{"encoder_expert_mlp_ratio": 0.25, "decoder_layers": 6, "epochs": 33.2}
Rows from block 3 of the audio encoder, named by matrix and row number. Rows with one number belong to one attention dimension. Each number is 128 + 32 x the weight over its row's rms, rounded and kept within 0 to 255. All counts start at 0. Numbers have three digits each. After the name is the row's rms in percent of the matrix's.
# q: attention query, key and value (stacked) (encoder.blocks.3.attn.qkv.weight, 768x256, the q third), inputs 0-127
# k: attention query, key and value (stacked) (encoder.blocks.3.attn.qkv.weight, 768x256, the k third), inputs 0-127
q.145 101:127092199112171129186128157127135153081073156161103133206170115166154159182119149140144080160082096077083141177104181142090154164129220101149187142101119100148133163185173131180078127148144096128156146085158181140115108115155146161094157129156156158124187150101064123159077097172130162153167141170084145126101152131081134120146131157189123118119118160149128145132149147127149148198155
k.145 104:133114164124109131118195145150167137112169076073110163055134122135185117100092088113116114205126122156123059187107164100175127070132134107116138172078130141080086084168107121116137149073153110169149096143141086144165112121171138153125085153101148151066120123142117142136107137123162078104122132099100147180109141137148173148116108168142116134118075155094133150092128195106094083084088
q.146 119:134123116153103141127121114091132131118147060113094214117167083098188092123132183077141147112065115167110098112126122122100135103140166104121122126132090105129105138168106083093056070088134145148160111155133106131117087119154118211168123083133131111117098105138159127078083131122118068120127074073102117140106161111186201130142138096132092158119106129089107128090171195128143101122121
k.146 116:131084139126160134130062127150115149111098144083081138141099124143128111063170086109106103095159092135184135130166139125154154119109176117122131093098098081134123143129195115164092134125101116082124123132153127092152116087159098096044097131112150162145192113104122108109151142092124101126128115104172165117148140125123151072114154124185239105129140092088139145173133091078141191135119
q.147 110:119153151105090177130145120156122135082116114141108122168114130135146135154139090107105153101129153060136126126157090111125086129137079104160103129113166131140105132118117104100121116143081190138134126138197078113136094105165114103176186141102119106124107220174111093116153102175120134136160119117152114114154172040178130085072114140242099142205067130112100083153080167169063136146110
k.147 117:221162082116105084174095101100140090091102200164151149143061105087185212149143156147144125126161165078056165123221133106129127092099145113168165141100138142161081111135116191055159165090103151142156087138131108127134111159173143099056153105133135163101047146122147122149077114175132155134125142094120125136150170097067107153147159127108107073103150108096139104165111112145141109114151
q.148 112:115044143122108172102121114135166155189155155173089097111121158151115125143079215145050133103132132139099138154171174137202147158090127174150151076103139080107079123144105113126137145118185155153165120155166115136109158163106149089149110139128118137079112093143127125182128101093137084157178099169129146130154110156118138164217122107117118092152102171090172161130096137179129106129167
k.148 121:136113127105151124122145140127143139160137144151255113062113132127103146141184133161145134146091110220135022198105142158112159124117148110115140173171047120098138182125112114127134132117109111204162113164110094087126199123116124112149097091122111098089127112123134096106131158142192156152125176171133151148124126142156117157119073153146184143152124202105094135116095131201142061144103
q.149 112:101121107114117080177152113126140136098075131106142132121143118141154110136112157174097152093132160219177112126043083196133156110110122135138166078116113181140067068140130129110116162093147127136105171133105116184089167110019125202047091147112137087099135145179104127149100161225131116096175105143094102092148141069151114129150126144111160082074106119108120133084146144131095160113139
k.149 121:116141135137154164144127129120096104102122141184073170131177140138144159148109105074083077119156137054108183083176139164124111086099145133137161073183154095101092165108167101095145131099131141151103157128143130076097110095089156205165058105123201140120113172142132150131112138162123163124191114105152121102153162101118106130145146132102083135047125083128080113110138161144136111074156
q.150 108:172125139140112091113134179162111110128159119158161151150141129080181113126136105159142077121147129128094111076151162114094128126137161118127134126051165146103122093173109086144118129224114150146154148149094169138157142162153130144081159165093099069070148221120137114176156093095102187132068190106111164107186132102210151095112097104159129082138137130148095124130138123112111123138164
k.150 121:176074128142128145148105136164129147154150159118242109144128124135144091106137116121114166133162125157157170140066116156204129125086085139094137168113158103130072170182125108148113086129107173141135113138116119116095126133119131118170098136145128168123139138132130195111104112164153118134120125168087113151136074118145098177102144126170177078140137104123131137130153074139141099146092
q.151 090:132169119110084134201161134135124138112126111173141152093066077170144179134118107137134067128108040139131126105094155155128130150113078172133154168117106062140156157162108104141120123112161053086130071145096113143163157192130076087220120083135066126160098088145153122145114142122073105147141202167120156124116145153161126123138123124092096135181135104140152142206107069142131169140112
k.151 094:132157130126095151162113135156108139075140076088122136120165105061066102105110143101140158139156132176167177182111194128061095115135106141120112158131129119088169113188090160150141151095142153121137106167124117110113127123127130137067152136090136098129034181109125137135123122226146148148129125157114118098174096120132152166123130144107070093140120126094077151138103113113124085104133
q.152 098:081086121128123102156088107167104167145127113166081101133161148168183099131105099143138134104152125151090107150167151160191136094137098152186176061174087144143095059151107129119173164046124169169101079162088122105124148162144153064105177171148135148152107127081077156128108145187123112102213099131156127157162098118093175100109179140116138105142104129152120198142164117152105114088140
k.152 093:089113119170152123104178077077144163128096103107182127166092140136122064108088145113090108085137161169151154160100080136084156126147061172146135160181155138062122129137120098120108103075120097083155193156135129120142057168115138085102058153162075144134077119161142143117132085114131134126095125160131083163122093168120111118113058130121179113141127108160139096110219080107111168134164
q.153 089:128124132156124211130160086116089157124050086141123102112169165085166171138141137152094155151133124113044113105145135161157103145134139063145100069103081070086133054122119138130191100098161134189159164031149121174121087160097170188121092081155102111097113138158119151129096133153142085182172171110134151135110142072128121168108122155124090100110092154132129091130150108197142135145092
k.153 088:150134107085068081199160122120157098105123137107103157130143101120116088165114112122128115145116156135018099100141107116068085125091125142142158081149118014108115145108098147114126145134131126124221134120154155087074127082165135134097145157090135096144152148158092132170138136175114111104112135151110077142145095163077196179103126111121127138107145124101134072086138101105145153058052
q.154 081:103169109124112129170108090144178138163114129114122146112131115139136117153178113131160117143168078076123121102172139123102074131148141125126181147130138211124133123150136097070100127116187139101086196159074082101107108132136110144112099132111138162146158164119143057164103072117136097147123090093104104127119087136141135094146078172106092092124067145115139194142061118151117110136093
k.154 080:125114146130212122115086083171076166119152148162113204137170127086152133155040079082141131099109112130156138109093125131099177182138147129120118163156127187119117126092092143166172195139131131151167127109163169113122175161130142159179076132195090130143125143137145135117125108115168117088169096167134127055106163129100088119130115099118150185153082121170150184103143144154155138147149
q.155 071:142117119198161114181122096142102105165128146100126164154161103129100174134113180127113138155135109089105120084125093138149116117077161054118150141140142131182132142138116124151124155136080182073126209141195088181165083157130179255137161117123136115124121144127111123102141134128179150125122139102151148125151145093162145150163095102158058134127070124087143153112101079125131069114117
k.155 068:155137118150115053126067179110075052188100109125171129115170089116116146152171169086079081177156146106107151125138157119114128129090063085154139162075150150137095142122041099094096124110109124133167116066120056110116161136115196122124130135132147139080112044100174181155164199165108152072151140160125176161191116104147165116138159076183071105136152126141093109131115112128116184145169
q.156 085:130109105171112140161107146092086118116144168168114173181122116148116154162135150160084131174157164135093109132132132064146075216106122093145148145143128097187099198123117154115164149068105146158102125142165140092196117124089118177139083070117107103133118133133211104114065126138125171191065106044129132140182102134127108089095133123085128141118126123081162158081105185083184167161146
k.156 095:132113141151117156107027083093101107160162166156116093073122106135107088147121109091135092179144076108084112183158152135115167149102089104175138106107119179139078163102128162123096156096113118186162106126202143150120131117126093143104113131171150093138032146104162145128184115110134134076134059137070116100136147121105114133065144123107120133158175116132106125109155131158106116117177
q.157 094:190106152179127111124207080128087106105136157146136188115149113127104106040202133115106134119113156148078132096131166090168095171129136135132119087142083106106187097110134148165184124113169205157081133072164116136119154134093123101103133068096117111137101183165124125120148190087122143143149188138079169148109089111091161097112116099142074147158063126092120112117085098116119141065185
k.157 089:154158159146092056135090192091117092130114138162106108108123143158127197149155168069108105117134138073108114135160116149123094111157168153175094119180093112102159155131100129153130139176094136118187106094094089163180082117166093120137115154140145155210135103112152093114122093089098121067105139105096094156117110103143122089141066066136119115190150129119102170132142127124136181178111
q.158 073:139157031171174149115144098127121056129091141141125129155141057110098170098115132144143110142178133124161078114126092140106094176132198174109105065135123164156188156122105074129148135115089108133129119123097166108156166126150102106097168115116118109159151079099154113140113143211108083116134163141144110146145110150184125066128105106077062129124099132072094157187168140132113108098169
k.158 079:139094129138159206065129173095150101135194149111142148077149077136134137168147177124121130095087073169122098137088123079123144167080099126139133200122162154167143134134098144162152137163136136123174177134152109148148126103157133107102095136162102075140120150063167127096150179128130207111053089107164134087114138141111145099127176218139127139122106128146138162115105085088105073127157
q.159 095:125162099162156100039094149168164068085107127177185115089146155140071179121167177174162099130167127073124091130118083119138157151117121136119103129131097146146139125109097119106098150110139116115111118083158170161168111149128135100079154140139158096128134109126178140141081128166158152182122165106208062175146140117181112173143143144106079135121157159119147107183114093101102101093143
k.159 092:146191104111140106134171126102123122136118135142118196135172097116192146150221161111094145111107111083061099116124118116109120150092144124150102178127131186183128129160108071122154135142164098125105156047164109140102159108153147155146116125134122071136201189140126108133166166121072151136122087103210084116103179128119131122112087068171120102139128115097123159188165085096145126096105
q.160 112:133100112144169150092149093171121060130058117113108084148099142125047156141142188104149148115155118093108178153140113114131119143107063162113106112113166182118147095167092163147129107107110120155139087088081152106148112165144115146153165111177154126109080112141179153164152108068145113098110111146093112091166177117149090086145129146164114148169111150106118123078167123085138119065120
k.160 107:079127119150100166154121108154114164163151097131117109168127065156078132124165125077088184108174164157091176085111140138066182121110136128086155115174101134134111162106186155144140089131099132111040079084130131191145159109166136140124118064110156119147182122094146188210106086163069183169137181147109165150141060104126139140146165120148169130150088107134122111166135128139149095203102
q.161 111:122070092131119163092152140058093141035124101143093162192180138112168146116118136162122066125164154181099137127133105105194074108133152126144165101088102093115155069146165104147104094136127171077072162156100186172100148148150112143153126119141140109196162059159092174110115079153110154144125155087169154144071120128118152127125135132122167123066128133105109109131104078137167113146109
k.161 126:154126154165116073127115079075154139167136152109136166196121161159130122172120138125084146097158172123086180110120153139118100141113117117171128176144152070100167139149150109196159141135161130100114191128116152188148129084125101073079074124144112115146171106113085157102122136136106080113127093195096206091112106149147135154104124084127150179108182115117131113115133126113117087122156
q.162 105:133137119101082117098121129154098101107110122148122095188114114161157171171162115133148198176134095091077138083128139121126122159122140135116118204134078133127113159100115178146132147122148155141154142164176135112073062124114123115093037078112120157120114160090179176132125072139134053152069129152115146141112160101159180110122124146114107122127140102102124067139091144117152062161119
k.162 101:122207155130201177216133090173118169110155136119146104109184165145132160097107127168099150103174165143160111134121122162132100127122185176171138181080144135095199137205124121103144109176139168112133095170142131113134145129078086159117117170150118154161118168132127157166144178148122117132127111106163108142093130092057157111138145167121136133092135128069151077127160154169130100155084
q.163 117:142133104161114124140117104117132083134112091086138137125062150159156178129125143065056097124116175075105147125149062176088148110137172087144124106156137130120085143078144156179142122115186149114117114115165164117140036108165169089170173171133130108120062109136079120114053138170142169139115122140056088126134163172096140161076146100097156141064156087133139098126156131162091183136121
k.163 110:119155126116130127148149119132170165116142178075143183137153199126103105115183130114155119128126181139118075143093149171098117137165150135157126166093095094099139131140150114115150098159109167095080118159118148096108147104156120132116163197175106094204209124117057101116055161122113157126179061127159085090113199135128130087123163098165149114106123144147123101158166142098084144078216
q.164 113:198145084143135106098108119106161071084114149106133130147072099153125188116096140128175073085101075059075157142102123108140122143169116107169127155163132093153115196048131112088134148149104105115111138121108095090121087150072147097115104079107164161143146112102079126105123138128120155150085080089134101141112091123128159126146122089072125141138168114077055138052162116165113172075136
k.164 115:094102078106126174121123105148098132157170146113146131099087090131119205125204163116097102137119035130133124138142128134149135116158131099104126170114143138144093133098143135050121134126116196154178146151137099122141152138154141121141109143081158088120096166124147145091153074096108176120112130085069092200131133143186081113162167115097110134139124163176148162214103129133120132170166
q.165 116:123140103138173134156074061101114090185140133152168126073207146105090081093170080200173132119074131125173115095147139074114125177097130148116130125130083125186064179156167168161099084072118106137143096153094133078120058188136124091140164086159140149100130137137141088211176120089133164101150170154108094105146144089195196158174138145153184133176130165125156134097124098117140086091134
k.165 104:151128156114124160104148139083119097101150120102086146105116134183149056106119118165125135136088097147132053169056141127112114062107110084117078073117083159107127146067116138107119148184128130106094120149119118138148099118155124091105167093100114125103155040115143139120142104154131166098178119145160214113161122144103141127063139132143137122107114110107063138124154125190088087129162
q.166 111:154098109112136146160146217138124085099120129050112067141114112134094152161186108130084105121129140174120114099124132161124150157125114162114133119107146114130131087161154144113120148150099145058113045101156042118155137132130138105086148128176114145132109119165119112112114094152111160143132136199074105130122156116078086141113146084142128116201195158116144132114132153208141118125134
k.166 108:127136160152113089083144164085140108081142085116111089194121151172177175133077127124132170091177109104112198085114115119135135219151148104134116095131126123122171130132114196191087152103092065089130136105138107114144151150130097136132146129181121136163141149198142157159074090151082141164136112156097243189120082130111144141112164112082113129151218076073187126120116128105092173165130
q.167 090:134136086156125086122100162066140109179049149091124128145127162095131104081121091119114130079132135145044146119115172104086095143090109114173164105110123159144122120059172138104117159102150122158095094120143172092145153081131084099129105162185139128092118076107142159173102110120113155102121095187125146198120083136058120094116122164116150166081139116110169087182155182127068153131121
k.167 091:129150122131128104079093142072105089147127183138060126064130084070125190080162124125132116092168152086239128110121140134088160132094158121098119115112120159127141134166137148108120105154084086082116083169176148076119177129159104107119111168183060151141152128105181159126105110121103173153048102129059085127167183160106115130156139212166110092105119083071174187160146158147146159102097
q.168 097:136208060107085124119114114114119113207116134140206138131160112128125171092175130103229156123148176117121131126037122125106147123105102141134118070149088132081111129146151139118136166089114118105111119181141119109189115057155135117094126166099147118129092172103100106170173155105133140050139091068106135101112145142103126117098151169106121107140116116116142152203103164119113152109063
k.168 093:148128092088175119097179096191083118189145158060196022119150109123089129103119129094152129127142139112128137106127154103111140132161157105105153179122043178111173153137139122121175112103100158158110120155094136142105160161064149096147124141158109168184151116086141133079119165196147102083131142147154135177157155120147162165100168150188109156120107176131100139101116093098163117108126
q.169 071:151135114089060169152163140064138121169075119111057158093129121155139128082160131073106104131151133130135069136100093069111135148109140138213180074117096086140154099138156161095104129135094162102125148164117149130106141122135107180097145088132155151139088084116175123133078132127093109127091073113164155138105138147136079139116121114103162101132152117029095096143172133092122125138146
k.169 079:121155156118105193188137109098106099134116149169093117150115103094165146090126126098140103127107107114099099159102064188188155135112117121130117124155138107086140123110112150099120137092191132149131086054093120097125101187118063129162134144172122118117110142137164189135103151151123116089133117199141086093189115110105132100146131100137180099119152120169156150112124144127140180143144
q.170 091:095122109154130174113123185162129108079140141113142111085179146152103100123102133082090141163100099168164130169082057149075116087111142191153138109073207155151151063154202144123120153143065122153025113145099107083115132106166105200131176086113144128125067129134143171164087105117109117123107121087165102186118127096160132141115110119117077092078152096115073115127124032170134129086152
k.170 090:125130191179145139142159167148145165101180136085163121155099157108141119155069157112163178094159069106085138193084163173159121110171138133100147134144102234115105132128108113144129145145112107101170098100074105182074142111132128166166085095150114142154202138094136120098113146141098137099151140133144139106154122121121199146084144095186160147118096116124110163103083166120166133139119
q.171 080:102120125125163100155120105149150184138159058122106155156181155158101193141081155130116111146119172108124113139123109134171145138159137099151034157119110145124134229137104189121089111081130133097124140126140114123129102145153139121108095119112107158129157139148066146109182166173124204156170126119108092216137174098112168101181162109154123122136106118113152130106148160086114107129081
k.171 086:134084103148140109063181127131151132133151128096124139109162159149117129126109127114116099117086119119123183121137161133196131108118153122127121113078113105098108095116089142122176148157078158122073171134086169118159140102108165130211094094042123077164190078114120086135125078080118211134100111099120154150130111167147155138105168124109109149144109172144145079105113186137060069132141
q.172 081:144118157156152136088055138167170160102137176162129146103098147156110152070146064146149162079166128129174096108188090123108184107159107139099133119138121218170140093115118104134138177215100136071197118112100118174095158082125094146161128105119127138130112162174112175152130138136135109099168087101130116130106139086144082180170067111134107118110135126125073088121088086164126140168130
k.172 085:172108139149156134083122077123124115148097182147131208173171111075189157136155134091139127176129186152127119080086164118088114092064102153121051094109148060129177101140164130134197064077117126102115107133135100143152157128123128155074134110111080166162157145156156158142117153081130128118118178118133154113098141230138175125088121123107114136182054097160104102089159106079160138094106
q.173 080:090146136133129104118139096180130114071091125128134155116060159129126132161152180149187131136138071129061111107101080172142117146078125137093101120113131099104140117169117096082095139079119142175063156146166137148129122123105218134121214128112061121096086161169134038142097139114126110149185109187130092096153118172154118073156169138142106063142151149139098107112118118169145131092130
k.173 081:146081132112135056121181101139113080166129099143121098130153147117113161101064132164141112157111138154138188124169127117082174107154071126166181121160115136164112107059118103130146172155113097126154116118125053124117091161078163119087072147082163136121151120068155118097179125158071091139085106169116121153109082102109102098130164095163149174076132121171131069147115158152169114135163
q.174 087:131148144132117116162111097175106168167109135179134142137132101145142138094133113143161151102114117110107132116145176122147073097112057130166152159168131129150195176165108196031098176131105166123170167096102209168123119171059111158090102161110115093150135149111117121100119136075135115159176197127141104141181150105119133185084127149147103120115093166124106134071125156114164114152142
k.174 089:115114077083094149185159140045113103097155105108127183126140108128114121158125129089079136161123193190142138108125145168138158163095075158121142196104059118114123114115156091142125110119121188139127153120144049188132068180153091136072148139112168132138116150161131164126168134135125153119186235115142134128155131124170121078161184142173117160118135101158126111176123144153135141133156
q.175 087:126127200116146172104123158186111177086149155151068142115108089119131084137086118149084144150173146109208102130111061113155152148162168123071091116131181120150151127150152130160128113167094141128136127193131125120111110098120151193123155108152106126132125092136118153149142142197115122146152190150152119145150113067180179147097048166123130181124154139097145121090061080107115140160139
k.175 082:097102142125121030111089123116094137125179151133227171142150186162130070118084116117067131151200107130056101142158094132096123147139105115154161093134091128161106106138151148121155122167132162154150156087072129155102157146159109144088159104148052133126125109094112107121134114146111091191122137098155133097141077134102169129114152065112147134162104100145106102082086129145091083108149
q.176 110:156113073064127127143097097132116124200100108107146126181168218181121105113151175123124066090112174171063125133194140123092132076188139187136132124111108114110147111110146161115138083177103111111109149138100150123196127187124126154100179095126136140111077071115160112087142091121133074158065103146151126140130095120099144125119070123103125146160128124168126089137105146092057148121131
k.176 106:142115138150117098099123140099205137113140123081156133155022125160145141126135103152189090117080161159115137115123144132125131124133182086115069144129181231135199132136072087116128128155139149164125103155166127122148156130138203108133085111165181145153142137125130134129105082145126101176107153182083135111056095092110110143120146072046168149119094140092134106147097106086134062184109
q.177 117:140136126165151111193146065134120132114118141193087149140120138099168200154119069108118189155138148101170118105133146116119138121072109107158095163133159108177137091123129132111141167095168115169151132134125173164166138137199134148167112096167172161120137151120085069135089110102119149159138132120053126057146166111141160136151151185143152107100122155138095164167100097132134104131059
k.177 111:187119109146096141094119130128119145123113147191116077164192191100118167138179107144146115189102166124170162183131139176141130144124123132085141102048120181148134132133039128076102124104156194158144147179168168118160149113181110161122162129134095147117140119084178213119112153108080134149092131110129062127159146145117185138097116166127107187133143157126129143076115125156166113144178
q.178 112:102173111116156075097124142098156125094151149133138198119170121057139149159101176127067103085116163150109125137119124138090141141090160089067189131135093080105177094077178128162144121123170145143134186073154109065103083104113168166128106139108088079138101109128148160139160126136095126159119119078098162193101147074115172127146081130132150079133124084108109176131114146179081108133092
k.178 112:113105200134143197098129159123105131105123076144161147140097143086121111135139130125181155098186084126066122137151068140079124151185077134135107119150093147137153126129113151091201172139136144106101122158164125090143078137168098115153105135148156118139148115121147137136079037159143189128111169086109095084181074074069106163129116147098151097098121136160062116178125135154110078151075
q.179 105:156168130154080173109132056134100104119117087157173142124141145146162171132146105130189110185107143133116138155165137122129105151153157128191121100139101124119126165079183096147186137078106083028084115069142179135125099112165125108118151142178154145192169129189161121135090178131172081131182165107142122120132101132188091154148197101131085225092127098150145087171146156205139149139136
k.179 112:064101101108167172149111163071164055172104098138151115130104116168102155117201120099102082154122098123126103185209124120156172184095131130117157144052102159133100119086166109112181100129141120156179094085138098122092148120107182153100186132138164126065071123125099133138102082114114122124118134100113164185133108113128164112121106113150078143123121081121111164111084170109085167144080
q.180 120:157092134156098121074125091181101130174105141160188096162142073095157133062166137131185122169071161134100141123102074092152085167074195077078135150091167122148118129177187152117129140141073100085134158105102196149160131086135152151062170130090126140065095134154117163128116159087114122165129161174125163147110110146159109079112125138148065140146136132134112101148163078109131111144142
k.180 114:077094106199086144086102140123152110132084110100119103070109143095060117172190116116080154087098095143124137123147144154189130084077178146165173082159056165118126113147092131151123150151141121153129073123111150101089131119123110077108101121113153025104152145132135128151151211113129094144086171102107107154107167076137121111114115128111155061089125155161095100137123128105147140121152
q.181 106:161130153120153114130104120115169109119028136100063104116090092151094056164126144134125111088092114144104149138107119107121127092099123164078107107121099188078188126098112141131147133137152145108133175134138117205062070181151121133165171138175121118091119150151136155127084111155081141108109116203123157092182163090118144117167151130110106147087156176139075056092094134110140125058145
k.181 102:083119164095125070061114095079138130154128117124158140189095139132063170177143162108148185119070117104154196073137048123109156124104142136149130102113120077137120131131135075122116186118114127139106137128132131110138121044121148105116111114118105149109123108147105136107140122149154121110091102170149188117173156177116165118102115120132110131184091143167119127102149146115172100119098
q.182 110:145106129091196148130138113135183099121122108118170102148160145154174131179127166111140132115119084143132180113167112116145135124094048119098147125107064129145099114124135124096123122133071170188173124101137160157088120121112176048136117193117131146068149132128101119106076172099158112105167151147090081143079146127124197169141173149119163159219140143098074173133157125106139173114178
k.182 106:134129132178137111117052171111116128132128161141081146160116077072056108109091157085116095178111123069092086053157093138165108152129163108099082127138162110076112103170203130130082161109118098078111150132075118111143102129142168166150150124109086102178101135192095077106146178109153158147142140064115165082132163109130143154129094140118159139126156142063124192174175118163159107087083
q.183 077:135147116117132138141126109194134047137160110182088126144115155100107132127096142095136075086129127109151195171121080161137152134137097124092133183099182189144070141132150098103108134155163093105078114141152065177098114072130115117132208095151129122094122097142149092152090167103109169087125116135149121142067099139103093072098142156103154122087112133177194151140133133083121156138051
k.183 089:108105167083125165163151177114111154168163100104129089113129161154123123106090113179115102089116151151111134109147104118144168115120134024101132154165141109139086134142082175159080170153090129139160137042117071117147180153177187102167144092155157174151152140140136111103135136170201178097160069109121073126129180075149106198113144145156186115155074044152125121117136116197116161146121
q.184 085:132130125101158060147109100101057095100103118167079104135071151126074127080125127128069123072108136124078100182131157115130139181139116115118086169084139114144147148087119112110161159114123141100100130164175112107148077098113145137090115088174128095087128117104166096118188133124124085119137138114154070140095177120082081059146126132116103118135148146127105160128158155198114109126090
k.184 087:125097146090074154107098180140068114114145111088104082099132156091096130125147158151175104121151130171120073169182128076119182109101132100116103140154158167152135172113128113143112161115107124127120078170129128138139153133138157098117085083132095181145204099110121134117150105138091127133122140121066119179148159077094083110174134065172135134144093089128135070191114162154106123208123
q.185 077:121135137142131181178086127195071159050113194114111114106111090148151115057102145092153151087119070154090046167122088180130093122088164152160196138086134127100131146099091118140147123119133148185071159123124096196093096061145129116129132087140116134134120140118123111129080146113059129160098158098134164143089124181182113066135179146120090077198187116129113078131182142189080140130177
k.185 081:164126082133132205190135139094085104120147114115084143117133120162093084152149183160191163134179159114115150125116165142152088103092094139134108126108141113100095134127137143180146113105150086169148167153104052132186121140091077132177120109103155126065125119204146195087116181146177113105140090167125130128115141081158102144162127093156151104082165137184047146080154133198117153118125
q.186 094:157074133168188145074104186125197145093157146133135141162107125122168128134190141158092131132160154109144158056173084147166170128102125110070121107076152123134135108089105123136181197138090158119137066120118182136125128121093118138148098150077188129123117142102105144159148148153068108083108142123132110085155170103113131182100118108185179196131176128129082145138123085114146080128123
k.186 097:132217190164131075113101097220151123087115159127162181126123074117134186120146126130053151104099125193105119121113134099074149128113159153124106153168110138119153090137158079104139126127108105107125146145141134138115114107130104147135133138160108148161095131166102145172125107100172129109148151115192144142102071160091140140129152079125135129180109152134088130129107093138104132119147
q.187 088:118138228129127116149104186178106088145131081164138169113171139084152096143120135140160145126147155108122098117114136127155091130182158158077093118159099205118138101145126136203088143099144142166129173179113132118089121145080133179111137121104168192130122117167169078136083138085143127121159107075154165119101129101153132157148103181175117107073120178104124116144118083090130134103081
k.187 089:111121111123102075144095105122164145109140164094144108107112092193154077141129162121077099125156120154103194125155073124147144173136190072184127106128144123121102093187104159069169164196131167137112124156119200158093137123143110102118152160121077097106125117128165156115148135148113112144108122187175142165138113097095135108107120134078192151111114186164136184096152142108120120128120
q.188 070:123197124099132086103132135123090102124185168173156084109082073062154107104187091154156149101070128152152132203104096195117089118124146112096137148152152093091115119084098112119157136169128128098112093105158135184154139079128162137116144131141092130119109164102129141104111107133147103144180196094183142149133090152106143094054095142133143115112118129138143141109075087127168164165114
k.188 079:117113101070145108154109155104097096109155083118143119127167179107085147141116144066144132087221147146195129185127088105088155141110107131142102186170156088141154125147158118131110145104171136107175150074138104094111145107124162118114192107153134157109181117170153092122170179176185126177182084136089157179121113186124100134051120109147153119164143122129077106130148115163140156102110
q.189 081:102153151103106156171134102150136137084154209146093119084152107153125163146102168135121093155074099095082090126119097130113121141093124138153105125132135067109092151210110161062096137142176115141059105120159078080096142138070128134149202093184138068070086161136136067194108114118127077113127138154126076107102158183178158144083141076142073106122141085105172143034145140143120131092114
k.189 080:167156140118143156142094113141138123149132086177113224140176123110142176174108091120133189167114118197170103163194146162124127110118098126105175073105121163137090152107132155155101118101099080175141120113145137130095130176080113085096138137137172119137189089126149136196147050172147080111122127154134098141109173123126107113130126127089137154102101101173118085186116153137094154180093
q.190 084:092113108070110119130139070106095202129098086132100181153088070172122102136168127079167101171133169118136126066122150100104120140079083165127107071139106131115157125107083152159139088084114117111102138104198138125113157099152167112158132128122176124157124136080118089156178144110105157115073137131159163123105084134087131102139135142127154185114153110117167163122163168034100144130094
k.190 080:091155103088123091148141136111110061118131102075180155125176140145135140066087156147078155108129128159114127124192162138161139088189144152173177150178055166128154148152124080099103175176162141142114094136117135150146092166123099085114154165157167142100121076124113149101140146186165142152133140142162038139151135124123148095135092156141075120069133145146135113135139179149103073082101
q.191 078:134098133105142104155128120120104109119145169092110129058142109155188128133178140102184121162113133212102115159116174143058063141068087113067149120100148136166073107112103154174179125063116118074088177136135125166126178095072113137134104138109120177118135159154137113171165118143132088085179127109124172116124160090139159133150123168127121109125144150074182107169115134079141198088146
k.191 092:118152092112180113075058150093137129173123131134152178124145082126103106160162149115110130135143123139174213135173148093105115117106120120181108098125151089156172129130130102141142146158125095126122136154155053038055123095133116075090075116152079083154164160138120119116164156161161084146141081157112180143117164153146106131038158143109097128123125110114125124150188123087102153112089
q.192 119:141121126165186088075099131143104080119175168162109157186172082101186142136132100094156128157139175173116159185136103158146098151177108113171130177141132162117130136224131189158129211163105160132082105120132138167181122110138144123100144139160133148133145124110138096100162164145099138088140138147117136106111152133175084133101131147102178120088137094182134118154058148136149111107134
k.192 122:100133200050096112140082146081124133072067146122115137129138118107113068155134189125117149055112076126169162116127175134132141120119209169117069089112147119158155079131146120123164068106134202119082184150156136103093091153128091162155141077131083123132119121138122118143145138173071189089083153111143132139145181194088169128135147110141072102160129136076154105181139122147104171193146
q.193 114:078178083102155154108092201154138122145093105158145148165145089126152164108197125142162103169152102126114086063091137127102062101137099126106163132139145106136093140087099110154138108108088160123145101130129161152113176159150141162161133100127154170146143135145098128090095174078124113118182169124162115125104131147131122144124090129116077148105092124104095165137140133113121166075238
k.193 108:109130108137144117163163151134111169118120100116051157152140126124122165099144133181154098073117162122066110059114112129124170127110120106163178098148146098124123156054183122124105096083109125193093097143113080109122120147085106118216122124173133111159182136104115099147096150106172125117156113119153125158082115116129125101100128095143123102123083154134140137106148114146209112128129
q.194 109:082112100157142089115123159150132143119112226136140102132136141118185149175116142125207155112124122120171171187090088133135062147094116155127220156088070099135177106104132136095119136181128122088092092146174081125104080191086125186122187128156130110092080127170142136119117158150175106084153125167122076153109149107085079137089125091176143094136069069113133140161116079147082100103117
k.194 096:159142117161106150106169122222126201092113104113065089122107100143128106125068115126196069081182158103185140135114116146172130125148127112109143086168060097152098087132078110123175072100110170093134076120114163126143115104095127090147184112117117097150110147139154110066123102126136153131127127107125146110146199066068134105131088132067219134128121116171117124140114146203112099154125
q.195 123:149177099133092031147080122169116134155144191083157126210068139164212090079136156123130112149198130162139166141194074147145086103145190107164147133134139123133139113134120155076178153166119146144154132154117130149139158107115162074168148161138129126190113122134156152107126164116145144115159036165130190102133169115113125149128122129146134119118113126119107210169143153119060119096101
k.195 112:155119047082127100142107148160107117136145161160127083209163118162153095142132073126166114232146134127109155111198076207201096153170112130128099090148149154097151143162085161121102129146139174103131116116117171149129116128162115157085143150092085131116162150172156160136101112141092160103133119118122196160086214119179113085129123093160112089154096125169112102129126134172091135129196
q.196 105:099117138064090103115123147073083154113122141150069178134154190137126093118058117068182116139171112036128088167112147168162137085179107161142066083154150111150122097079113142125061121118148087174133121169110118067073140136134105116090118146161105132152124136163146127110143172135187157127164157163105113158108105111093145152092063116116165093176132147163142106156127162151144158123144
k.196 109:195118103056079094073107094162093146101114120134177137128137078145195100060184136173170130119118115123134126178167107177163126104165173119097112130107129151149167177138072135104111098143110161182181132116151168115123114159096128126146119084122102157135068111115099136087118107107150096150171080115154144112166120139162128086157104183159100139119122116146109155108114157102165081084157
q.197 117:130149113123145146120154137172097163108119116101164098110187158110133112147115131135174105153144092102120090109084095128141098109123195122111154198149149149106207131156145147059159101118102189088109081095093128068099146153122099205106141117116146155062139163149171155118156143135056119147163157091143176125106137077099132111134140115176092092095156158102150129235115167100147222097118
k.197 114:106170122135091121120119175120095161060105078119129149143197098111113116041157098115180127112113186121145114076146118101148098180167137136083149149135188065136130213154123113079127055109110140104110160133140123125088168190074159110060099142080137086122135104102141145092148122134115138123133134082136102144078160139078126111092113118126176153118112136099107084112167105112098158132165